A small contrastive image-text model, trained from scratch.
Model: 6.74M parameters, 64-pixel images, encoder norm layernorm, encoder activation reglu, encoder patch size [4, 4], encoder layers 6, text encoder width 256.
Training: soap at rate 0.0017, 18800 steps, batches of 256.
Data: trained on photos with spoken descriptions (Open Images, Localized Narratives), 203450 training examples, 23.7 epochs.
Rows from block 3 of the image encoder of a small contrastive image-text model, named by matrix and row number. Rows with one number belong to one neuron. Each number is 500 + 40 x the weight over its row's rms, rounded and kept within 0 to 999. All counts start at 0. Numbers have three digits each.
After each neuron's rows are labels from the 100 images, of 14848, where the neuron reaches its largest size: "peak at" is the part of the image that holds the peak; "colour at peak" is the nearest of a few named colours to the mean colour under the peak. Only what is clearly more common there than usual is listed. The data: photos with spoken descriptions (Open Images, Localized Narratives). In brackets: how many of the 100.
# gate: MLP gate (encoder.blocks.3.mlp.gate.weight, 416x160), inputs 0-79
# fc1: MLP up (encoder.blocks.3.mlp.fc1.weight, 416x160), inputs 0-79
# fc2: MLP down (encoder.blocks.3.mlp.fc2.weight, 160x416, transposed), outputs 0-79

gate.165:563424548498532534457520563506522520532483494518449456544522463499526535481466470505581507505543484540545494469501543534530536504429566545588561484504598502517494441519483497458541451494436562493562454461492433437490562528526468523515528528
fc1.165:553466509535449508437577493553503541460562480467489468498517510493465547469543627508523532519511460551525529505511446501508479470527442505527526486446539536548486374561545500497469484485570543459424546494455476449580542579404475505475496523
fc2.165:456550509516396535484574511553492507524549458518517583463598524529443478566523458502551522531546463499530461547506545524476462591552501502519487468547486504547493549458510489459473523523599510482475517498442454459507503495490517525533447511
peak at: bottom right (25)
colour at peak: black (38)

gate.75:460559487510450523526483463587465569534515472497518554443472446455551463529491516489471516535550529479550481554430551471615435519530445472513461519505572546474461425511481550482498441455466534490525482492476478546501522485561479471510518504
fc1.75:452508481481501494446473511515578507424516493516485489525521508457512406484505507466524458521480503508524452488502536484544521480493502494437532403504507477527524532521466494558557481490535542508539405570446471480537488543535559477515466498
fc2.75:419496498470470467530482501561453543432484466467550535506476582524529520515463485494501518495508430527428514442472509490475520444457443470479559462461509470443580494548527466493567463507512491537545541524487517542463564499488552534506503503
peak at: bottom right (47); bottom left (25)
colour at peak: grey (66)

gate.334:443459439433491549475432496564433580512495515587427468478558542504452465550567570493457461520574508473494512471560470456536479454475464520542469541549540470504502452523483467515453496581460457516480498526522510579496431469531525532522522524
fc1.334:465446502453448539525617538563496494432515577522518552553578470429509406519512503528482519443451541531475471465526519497452494482525446533477477526431523592478509506474489540547453470494535507531472512520508479456524515485469388446490459540
fc2.334:572462533508530571523543499495538603453453520536523481526497522540557503470508434446492561483532541549496534504487521547524517536512568505519537509549483459519533540437454465473540545476520486467527572544470532418507540563511488546466429568
peak at: centre (70)
colour at peak: pink (27)

gate.315:484510517522567481528439486517520493518426440558536518465543552475445544460501541510436487489451511460467507495530587513480507530509572545504543524435475495480489528502508538542472456421540491419556502509496453525582460448486541522469477464
fc1.315:532468493565421446502475498502540468481553492432555528463522508549495498479519564484538506456515515478512446510512531474430534532493551512535434529543452537488467417549506548450475484564454565476488445550480496519509476497444463604520506441
fc2.315:549515530433403465542522483535435467418473435503473520464542494500502485467531489523472532428457585554529518490489517501532455449482508472476594466483492503424492449456495594468560517452507431448429448496513550467541485453472556478535531512
peak at: bottom right (35)
colour at peak: white (64); pink (29)

gate.184:526523490496469476499475477471477468507492473572461518507486446486506496461481537467509418468441399470515512471484480455445479478476542477513547529455578566547445550491459491538502522570484563456547476414511523473540471528400463532476465498
fc1.184:459522560530457513470457492495494413459494567408605489497411489518503491544489554516560551570477489514476517497497599476524557482451477464490549515564528531467521477490472535481535430475434357544491447437500473467473485464524474526461487448
fc2.184:501517529505464504452465488516484454530406479570548496449454496469494513516507537471469528449503483537497453446479480483524567564452495578476498456482529480531499450462516474541454492589569463553549539444502606511489471485475517487504459448
peak at: middle left (31)
colour at peak: white (33)

gate.189:439439538473419535452451551470546456526522429488569533503479574483536484534522543538528450533550511492526506504535488569528440486496467465501572450513440476620500490464432544522484447571512454387512501408489451547537522548505474509496452485
fc1.189:475507489525560464478485530440533472488517468548498427529424569459475526518487523580501440489483494478508522459507431410491504490538380494571508519504481497533591485514545527534475514551452503512486490465489434470450512481462565433498524526
fc2.189:500466445512456483452446536496486480597463506470537576484510456544453502592483428500531530478521541456469478526485505436445404493481505527510478457529570456486485375444463556452507384529494566478491536500482501516505394479471483469484496529
peak at: centre (35)
colour at peak: brown (67)

gate.160:514480510404497545482514603507375490483466569526495520459539529437472474585449478515482533503518458526407485460528455467478500509532437529536467453443481493535446498542509579569502505570496493468471536522429504506540529510498522440504451496
fc1.160:489515457445587502531466432538504529495517497461571505494562555526461444532514449435539586579433489486509429493500502503401507548504579520500583546504511520484460535497503459508551511444466497574489506497494500502488508489487472434521489501
fc2.160:510492491443456543553468467516458517532451426517521466536505514557523467508453501455501520441444545584521537550519486492476441488548444493553584522483558476477474558540463526510513552520522461487482546539442565524438552437536474568531460433
peak at: top left (46); top right (25)
colour at peak: white (48)

gate.372:435467449543450502542508519472463605480523495458443537511518462492537480484464502502498509492501476484479549556512561500533555488508547531542606474446432543474427495496504550452492485490495505459512495581472451542562530549540402482461486503
fc1.372:587539480496496524472510478529501527492474518544385616563527545497517501426482547467449556469535502505457469463486524512501454554540465517464465475498575502462557493493493475545518537490458479490416426502451463544512488483466517527464422534
fc2.372:534450558448463535521428542488534514512559440494542575540538502582521575477503511538453469464433506561453528489500551544534550551484487493438542552518443454490522503499462497518486522506476461503554467505563426492437505556480428524496461478
peak at: bottom left (51); bottom right (26)
colour at peak: grey (65)

gate.101:510506586445542479515492459559403500524532477475526501520466530477534533464518556472558467541486520547522506599545537531497482600481549534468462523489555509485524497531522514497470466395517507528490508504498455489518502496441499499515519519
fc1.101:486529454435512452434524473545475514524548461512514503457494570514446430505495411512430474555565487481470474505592519433473491498504459517495479514551478466504473420486521535481494404469509533480532536512504570507473511469439491534451533525
fc2.101:541438590511501442452481536544513450446540482520517475474559470422436548530522512495526526465493515425490495516491509457493481552459503464463541471525505529587489457519489465514470472475510487489487517465452523499530549523492494545501491560
peak at: bottom right (72)
colour at peak: white (43)

gate.43:482359486503535511515496480458381528580501498524526523490531568496426470486530583537516523527505578511484457481479526506503544500465434483531524459448488476468499495469517460467450512455499527524488488477425424545519489485451461477499488510
fc1.43:510480520529424539533510421528515449541513508494549491535582558468532491445563548522511477480471502554504483459565446439527521529495520491524511472519538586520528563500422529466529548502466490499421510583560483474515514458525523502531460523
fc2.43:572518481462487539525469537481483561484477542435445483534455560499518524392509497501529549477566481409518504531527466562516499474551522513499476484522542532518501484476488461440476602473521499460476572528509572526416471546528490491503494508
peak at: middle right (28); middle left (28)
colour at peak: white (74)

gate.68:515538468461543493422522522503476501567507497573467472446446437517482510507471509403520477528543446403440516507512543464473475446428496527504517480494479467520518493519443504491464514462450486503410470507490495456497488531555450522464435453
fc1.68:502563444488538421445521471506483477545480468543425546483485508522508521439467510466484506496465518468499495454535457486504489533490545465543557490509475484528467480514467509494600563494515490482519564527452457513517505498522556499451467564
fc2.68:468481527519499482465478495539416430596524471517435499479508537459579488547530461450584531513453518513458500504512488596476561557550487477484426475526490530475485498554511557520478472520511511516442520495548423502491474484502432526468569469
peak at: centre (70)
colour at peak: pink (33)

gate.21:549469471545466497459525521504458418423543431556482464547551499533501564499494510493571510490481478506486539440476475490415530458486479563493529480553512417399459447484519548420459456488510532489473490411434520517404532553515490552479521531
fc1.21:526529427461518570492549540467462481509458529458463533517589468458560476460493409430460544451490493544500473523502406520476485391502540471549447521509543493451570578527476421512531559527467534489506549494523530424545490442514500420527520500
fc2.21:507458486470507575564450471511504504558532600493492472578420553516571459477487502538450483498540448574498527515505514456519577478586456431537514508499479504440492573493527538456518436492468541521491534498501504509429468447487474496485537467
peak at: bottom left (52)
colour at peak: black (66)

gate.284:519548451414439466472503528473504457545556469505500517493492506497535480486538492444573417443501582500533445514516524464488573470488505555560551533522568572521522466498503528478510457471489473507554504555439427499542535563490559508516580522
fc1.284:511441447502517548517496549536550467420524511519477511444471511471521494526529517436490476466558482445481534545481506480455471468554483448549530467475438415454466566510432495458519510447520498435541544489513507464528418548514545503513556414
fc2.284:439521473553533534555542495495487524555519529525507493442499537472423494507515457514456499493544525493492441601523531508547602522496489531517508514524494448470400543501531600489537487547532495567491509516484494578549522490521531467498510490
peak at: middle right (36)
colour at peak: white (33)

gate.181:479447529447502505534516479555564454493557507477476529508519485578562458500486523553422482548417515526535463501487509554475424526495554564449540521426561473501464510563476512521454430405456512465523516534478518521472461510529504516482473507
fc1.181:524467565437567510519468501406547500425509499531535432516485538579481570396549565488473480528516506537578483506492571501503443462484442524551448517465510495482475473426508524481495503507465533476484520520509441576499478446488506503541553530
fc2.181:409492542556518475460567487466488492475470501464437461447489541562432492604509539469486413459519451497433524459458456489489473478479503582525541422518520463513514472451455430544452474534523557441513431498483450538532517511470550446529546495
peak at: bottom centre (48)
colour at peak: black (46)

gate.159:555528483534489489477509501483407410537460492526492524558497572484466454522550479467556546487488452465442542478503529480511555448422484493573524495482627467440560478432477531484455532513456493461534501548490458500519455512546497449434509468
fc1.159:480500419552430486500526549481509563539558486479481542465485469531579495503510444574507486465450542467517442556515442424533490527466489509553489478409519540507513454467518498552503529531522583481513488465519464548502523420556407529479522570
fc2.159:525477515477578562440475466461505463538489570505457447536512484573446446533478551447485518475519567464554484503464467525426484476474539512451536520510480530540567552475485553463533487512424501533473545552569497508471577509471455541518524503
peak at: middle left (34)
colour at peak: grey (63)

gate.333:499522466502477447476519550531516494548483435470584516433504468506419473509558515528489481577467482471440504523528568561581521439417470513391528461467463422448510496464457519490421450468447475419533474494516520517498515464518497487558465522
fc1.333:520540521528521473527568486493513495514498478463538505405596468587436545429531457462525434539476483478537470527515473504533495559501533504557485503461494461537499467465596488496474411485540498516418469521511529493507467420507534483529464526
fc2.333:508528492498446478498526503464532486460426459518507516497514475455506536487488493509528465475483487516544518479448522473492451536467540492514462577499454465557512418481503513454567506448537514508493440578474526450512460533536493481462481464
peak at: bottom right (41); bottom left (30)
colour at peak: black (95)

gate.112:509525501489545543586507513427477559501471482489540537462528500493495503527474455524422498492472539557503463571537490455486519483474532496513382525488528497487583571561462556483568423502471448454494463463478491588486554503554464506488501510
fc1.112:426475551518534473487485526476429522467520437496554504515515428463498446520509487469475538511472517478489494507502551497530473516551479495384522490528490530580469541467518534559524557481442527490499492503513536486532478492467437548457499461
fc2.112:546513487469499469511533524464519494496562531440479514456511504513540516489515524510443518522503487555533516539562477517556462494435512457473584448473537438473474492419498573547529491454549550561522439478571532502521480472548519578553531465
peak at: bottom centre (55)
colour at peak: black (56)

gate.329:493533467489463477595565498482543460462554518556559495466485465496550513511544543426402514426536538485523489537496541490481467573464452495495528544494538441405402527529481528479481469559558505499473496497515440461545492498480524419493458468
fc1.329:543470579465558572470592488560460532518445557498490490492494557488475505562500536506457520515436456457507473474566426500553566523548607492571510522512513415496500522481465472500487473515501422556483522441468502538472560446518477519446445529
fc2.329:496451528516528534498478468485469493480507474545528466548491515504571575451465524574552492530429538513547490429495470517599487468518528475534468486482556520462536550532477544455518441507542513506474560484549480513519472491547505509520507484
peak at: bottom centre (48)
colour at peak: black (39)

gate.357:505518580581448452440468539403463496505505559496568509484457495484471543441419479542431520517501539509507436489564484513462470514462504507478520483502538387414514550462510487449545476445538529487526444487502498545496463544583486465554496483
fc1.357:505521514494479500522502520510601439474479522542502512423507443463527523491528535581514509521422474547487528438437563492549460483554486454481498505532498375541530516498469517379475525544437489468490422531603488478398511520516500542499513458
fc2.357:518545494518527414393504537502546525572498523509545494520491534452478480516507510532500546549476546573581502565493525515504458523550444488485588504471429513465450513534461499465510530484468482573540487497476520416407480513515537456429500540
peak at: bottom left (38)
colour at peak: black (60)

gate.280:533493516498539446494480500491520493498435479525481510479477498539490539522410484473456558506394569560461530514524461515473437494469477448441623509570558560464473493543480474546486523485427454515471517492530517492504501492487568445544494533
fc1.280:496477474493549441575435521569498475558529485515468464558468430513507554545477537585572492443473486507549421469518521444541537529468555460433517509553472537482484444451414572524447518501475509560525489508467466537476495535455501444518472560
fc2.280:448448439528501403447525511526481581439527594470451460568497544580537492445421565437556486468486509489479506459501486495473511467480527552489483500503507509568492479478599487530491528540506454472496564467415484501452481498583503499528511609
peak at: bottom left (41)
colour at peak: green (28)

gate.200:526494565567466517440571410448467544500506475451535490485451493484540506518567515568536506493550509506546488506470521440510518441532421448465495542495533514503493473406448494530539407526395467458558467487478492592484526527439493569542503492
fc1.200:512468473500531479532492471533547456454475486525534622481569492536463581470430469512446498485543513427417515521491508460513528552499521505480466541499505428457532463473507447514526524516560432481449535464492506494481540505531421500522557554
fc2.200:480506475461434494610525498522474497501509463467522576457537543450517470487464491483489547544478486513496476541435429484457462534469484529520516454455523470472542537492440514506454544494513438564463472460475597412526469523456500540429495552
peak at: centre (38); top centre (30)
colour at peak: black (36)

gate.183:485495446452494507542496380450434497510474513566526480550474467484480538541549502478490548527498469518434549505541505450501462447497532482519545566572489500458451471465471503529524515523494491550443398491477487512543550570472542463483441493
fc1.183:496513459532419446479522527514507439491488506515519546499454539457431523480511516557511512518488515441539504510588493446582493470449542524565474442455488579541539513581489515499545469511511465452563511517508522516480459603506532520489478550
fc2.183:508545446473528550477479447547498484518501510603496548550515541437554484560450552491513498507415444512479466479429423441545488481542546478535534493393476504474539482478544533448467515519516452546534459507526450558450520464454550533530443472
peak at: top left (36); top right (32)
colour at peak: black (100)

gate.288:505525437482508549528487592472414546448467472525542510587486529488469425469478492469496457564508504430554511483478490501540461548461543506470494490408557530418507540465524434459512471484445481508554586502469475532608557508503491471474490484
fc1.288:501552466455516435560535534435464458446543553447432503434491510542442478533523407508490469510471503514523438497492491570469460407466529508529520459465521523462516483489460431513485475503478568495514583455501526501479539471523510477487433548
fc2.288:502432513449587517561508444474486558500509515503497452564431489514571499513509549579485500544485518535546471501400481480445524529534594603509525480479552479549555552478521529464529483452495548531468486471426477457551490460520510470462515417
peak at: middle left (41)
colour at peak: pink (29); white (25)

gate.20:505517479449402422558530488470508492442493528559522498487465463525525470525544591482431517495556561522420464494488477469503489525460452478510399444533544509468524505422485505488461401429527544463473531531509440449477491457457500517498491548
fc1.20:496509558530492465478563483489488519552501435420437523494466495477477458504479554518541532450504502542488508477470512476584456487466564515498541543471498575551459542484517497475498515536548482481517489484476496546552488461509517469494461533
fc2.20:505508494551560488507526545543516486476493513487506497561480497495551506511469550534517475533486520487497578456483477406461515484496498544460546484429503491486460466441489503516460483483466448594471467547540555464555498531499470464445523634
peak at: bottom left (43); bottom right (42)
colour at peak: red (26)

gate.6:509480471474446536596452441484484541468491472483506520517556441457572467552447413590480489498552547481539537574481497534513468494559465449473484447528484463452496492485535534495519464493411531482437471460498485523510520518429518425539508534
fc1.6:524471472512518540483524429549542438535500513443517537485492502573514494461417429497510527563483449517491551546463534517538461387550504415457474583534480453473509489516439478491549532562537529468505539540555451500509433448518541570477546557
fc2.6:465467462585535495468491497564521468536452554441445497482455416545515473499458537485466518457516531501494530498477526464553432418457528516489527546435525603509523500598508552531423481526504498456473474512478484533455488501519524534517507428
peak at: bottom centre (36)
colour at peak: black (45)

gate.292:515476437442543551507537496532459496511486515505438507554552474387518535474449470517529358529490414476495530496474412578527453476531513547559505422493546508504481498499464513516495501550476476478525432535494472436537418497519586485496473457
fc1.292:536505521499551475473448528474472505521484568515410471573433507488567544509488452524499480418511512519520485425422484545445439488528478509480485513515444501546467533559423420538481500457524526426431453444432438491494512469474534539451477440
fc2.292:405484491547494521550495475433521462519575495482475512474511534623498538535483472529405539527512487538454456485508487549477488540511469539527439520490521492522524541521474442518492531462505505467506497432484445518527428499533519487517481544
peak at: centre (37)
colour at peak: white (30); pink (28)

gate.132:546495553557504456616476471481453442537364500497488579480528521485483521521473495530438501521520462445459517486525485540488469550475467506492478467514493491488491500527523582537504525448524414404477486493478585517573493516468466504484485479
fc1.132:583432512484493410482485503481455498490526496429512558471514448503482515453509470451606542548452469574451400426541507497452551477489525538497449571502494495502483522476508453484527520482502465510490426511571555503424493539423478532533498553
fc2.132:544559477471458453533471488509533475453409472539427479451433478513486550550477552493523491438501474527528536605518489481516564495581585548558531477453495528453477538509523518494438476473523431452500450541490472488526534454409471478544513427
peak at: top left (29)
colour at peak: white (28)

gate.265:452537512484428544560478576532503492480430511489411515476483623528524449572543453484482566491510428560513459463563492473484448480497432516448520586452488398497472472475472481475452513499399517495558525531531489465494445505512495519498482514
fc1.265:450465483482578551560491521479564540433491514518481518407553517496579482548538464572448487511510457510525536522491499523485553500426534499472470489526434480457549490490430470460536518427476409536555490468469520545467537445534559505423518492
fc2.265:560571531541454515577471496525521456461533530505544577497501580473491520416495548499465441561584551439534472521535489506439474476476468430589506508487480401510483539497482473464540524518537436497541493488505542533594489588521527464491511483
peak at: top centre (39); top left (27)
colour at peak: pink (27)

gate.263:506504514512540449446481515510562445514491505475491533476541546514493481551567426510490530476506516506491458511491529509504553485501442465395506495558537558441489511394493520524498472468475485487531501417491448545480520462479526515484418497
fc1.263:543524513525488532508496525489518451535556504482568429615481465458523567436521497447513448443571517502565466468469496537462540487471544522562467450497508439525467503502532457474476540429476556490424522447478413499489554520481452481457535513
fc2.263:412444530493563488439463551539510533525525458544501425439517466542467500524532453463505490591482539400516493505477479554459470590487532517482482464477506495508550492486468525506516486484494570496483558515494575542526556535526461500465497571
peak at: top centre (28); top right (25)
colour at peak: white (27); cyan (25)

gate.144:551469550496512503472556533469487486514547517498487525460556431534453497496496538491423538429496545451420487548535542491432529449513503457506514515435559516509447527452482466516482565508435522469504507404480471600451572564563502458495563497
fc1.144:545516498529501517463550492466489587529493494460432504518463498504525614468501559432512562422477491478511571544512512513497527491491501490489502497498471571482480522524563501474535548475468530475542517555422523505511471588458505528492401499
fc2.144:459451548462474546496497521518590441486543451528512438531523482487470494459453541475448426463487507498448485489467522466503509527483476532504548479490502484447541550548585529522520525566490517434470524540423504597508483481575553488445515514
peak at: top centre (32)
colour at peak: black (40)

gate.69:535484512385488561460495503457503430549506479525487492500472472460479513465425476529507485450463528456551483478494465543429436511457489477457504493532485450551495596568526462518520494506467444470475464526472472504521566499502453448526476385
fc1.69:475545479504490566451484506514511480512390581536443508511499510517449448600484484502484544453501535446449500536440535549451492429421500458524435490489556505504548372482447531514540505551484517503477461460571485534528493464444483467451470587
fc2.69:528419534545493516531469486514427459570554577495438424472412503533486571518516482472500531486540530545540516513481480534437506473549513514490525498495532501496477502502512524488549435475520605488502453432533515563564458493545544537502524574
peak at: bottom right (35)
colour at peak: pink (25)

gate.331:426556448450481484575461516464470597454554487458503505506522487501485499523478424464546536484494498505419536490443483530535522508475533567538474442441444481584475477474483473436484367493596638495493490488486486515435497532514517469584477566
fc1.331:492471487535575479462532524547565471523513516565510528521463466483487520456598466541543589573468480436426507499402487491520480545445493506559494512464526593537465495471517529519569494480527462514464471558455510479492535553497520465464477503
fc2.331:483486503456466518480512490461453413565535471529523487454465569524547441481450552491493509536506441537535584540482522531554508504500481531447436531509531503481524559537511498443546520475514462537524486494463571502504532501513479561451486511
peak at: middle left (30)
colour at peak: grey (61)

gate.291:451606443437515533582513513538489461521482543486535504493560580503480494532476494536517530534536453504531538529450577500504519527494512510511518531407489496390536519413470490553496422527437415540545460495539541528491548444533514482547530525
fc1.291:573504483456466429462519510523491468569498481463532527492462513524455443437523516544487464432476538456507489490536539494511498604490498483529426530484509490525506476515461494562448494471505578494538431491544452517473515590524549466546484445
fc2.291:502435566496534481482468558470592472439489472494570479538464500474446475487440461535480516574490582517503450486487475500541472527480509575459542528437488529541529490420542476492520451453444563543545469530443468468481621525513477514529521450
peak at: bottom right (40)
colour at peak: black (49)

gate.44:503367505459503516497558595546483501514458531519444617460509437522526463518416520471571545503499540534433525524536456516510503441530490581475500537467482505454470474505476471537532573453488490456589496498472552459525513495471461536462439573
fc1.44:628475500494512605545497499495515524476533494495559441488498512457477513506457442477588496538539556525495515501510444531470501493548542610483516537394550492530435491515464487471518555511482410511512523555481542505475474503493551505427470455
fc2.44:509464536482484495479584525551528498447540531541453500499556505451499438499437467450487495514581551522467434519507501513519475506548511537529514461397501507462508550411484535419472514530567514501506548540409524510493539463461536517467552473
peak at: top left (39); top centre (33)
colour at peak: white (31)

gate.249:479508503493517573533529544459498485445472527458509516487498458473494517542536485475482503497577548537531466466431468480562547540448407525466478557550525531486445529484474445464562543392482472466454493556472495468586509534462532503435470507
fc1.249:535507472471527552545473574527514525511523438499562528512515505495481599572446525499469541528478497421468560594475468542470470523498543551539468426472407527539494518524475515470505504550510498520484565497509501526480463464484440497524538456
fc2.249:437531494477447438554498462533493561473489559558493513527524442534555577443542533559543576478460491544530463432443494488493498442487556458467535491426505515440427521496524544498469468455501507469553495542511441454422484460432468527522526436
peak at: top left (35)
colour at peak: black (77)

gate.350:511425530511508531432501474518498414486480441496501475469483546529495456422449468461509549546515515449494544485465551486473555539470543474517485518512499506511410433511508505528482461450435430478454574570465549446532469481437506485573500548
fc1.350:484526493530469520505481470502457453545476496489536472492516598496464527473488508577530493504552512456490488567501493499537557500485498445485486533459519471480480471493566539534430434530460516533469495513531481435520511423445438470494526566
fc2.350:493510515513520477493601505517519494415461472422469508443486501481509503569549539533525458475485528507546505537535508427524519478483522541521475549538479514531489520474505485487521510453542461553459457541549523550511537624478468439474457537
peak at: bottom right (47); bottom left (35)
colour at peak: black (97)

gate.272:523493504479526622520479496531478467510491542487474583392543542491492508538495453465493547542522519538470477522468530427453479478529491481438563483523520510488427502491493548514515525511469512542514542503457451513483569510450520470439469441
fc1.272:482458516485478469487470505489510463531509491551520566504568505517509461587469443470492477546505542439451540436431484583475508535493500394479491508536544614516472534569483544507564526504411428493519467560476513469483522509526456442467518517
fc2.272:518585506429495447517423494518521506492506477542566518547501539524410500518480457469440456419485576536506422525467413478501471570520455533548488520504509465552520488447506498501449485519482502436491551509486507525492533480535493541448554500
peak at: top left (47); top right (27)
colour at peak: white (78)

gate.324:526521518508472534528482487491508419512457505502505443547528464518461539491441485551418463457521510528533479505477498562496474490540430528470445492463506477466422511493499469504535504523458536537513478596541469522522470528550547496467542512
fc1.324:490555508513494433484481509498523505472513503505532466495497471501522437502479420537468454554510420560459578478490519470514455492548377504524504503438523503494469503480533555491539415534479511501461538521526481477552463458452428444498488505
fc2.324:472540497531512448526521577536580509503495485466526497478529459433514519528563522506480422472488510483429583470464470504548426487500488478475501491604471540617495494515471441499464563495519502521445588536568501560541541580475485488469511505
peak at: bottom centre (29); bottom left (27)
colour at peak: black (39)

gate.48:521491498549473489503465518453412547486536523472421503526495476486425430531437457563498487461538481460456524513556510489558494483511523490514452506529498484420496467459505479496412530544488429394525511525549452420484420487532496429424470519
fc1.48:445505478547534479505513511448488497498490490554524496461535551481568574507548459498483545504499574453573491542511453493516506495528476544475503448466521497462549524471499556528536511494475485497499497541507477531444545490477429586505447500
fc2.48:380436466493484525548530512515553467516570456452474461505526555556536462554447569531449477505527476427438472462511508583500512475446455476525507512508543437524551504493458520525486491500472496552561483477543550519500507520533492481463465480
peak at: centre (36)
colour at peak: black (59)

gate.355:509568401516498513480494550468472516496551523514444481482532467575415512530612451557562495443489504463507490458507476527500431461449522468552498436431493474478468436508488523481539499541525456463527492549425488500509411536498541499457459503
fc1.355:519433471491442495537597528547485476478511505447593488461596552443421442456466440554472595503439545549517485484478537565459506502523504453549504503492492505517499467472497547532473522487495450450515516594500504519467576544515548498543528567
fc2.355:492530486484464486455499509450558527479562498508478555522451573581474481467473532498501447435546540504532522416521571490568440568477513464550543537525464517534496574457489616419454541503506488488453502462506555486530507556511550517511463463
peak at: centre (52)
colour at peak: pink (25)

gate.267:540464557462502429552517522492486543503533506557491458533529525502560522539542544520528530496517520522534564491529520528451474514513479517489510489555492493497426520504539596528506542496461433530451516469456518480549595490529538471472479473
fc1.267:460517482500469493560557543537489502529508484465552507464470485485487415473512548421489413497502450480448427553412465523488484513501463474504547510503479544547525521570506396502439490521515506444534535522549476431481545547505503525485467468
fc2.267:445559499468443562520523493455545489507456519473468485504416483521533492487550472528497519418517519601529510549483498473558545428569568465568404505519455526503527491502523418499480421416484533531492486556516457473466534420516448427540549513
peak at: top left (36); top right (35)
colour at peak: black (45)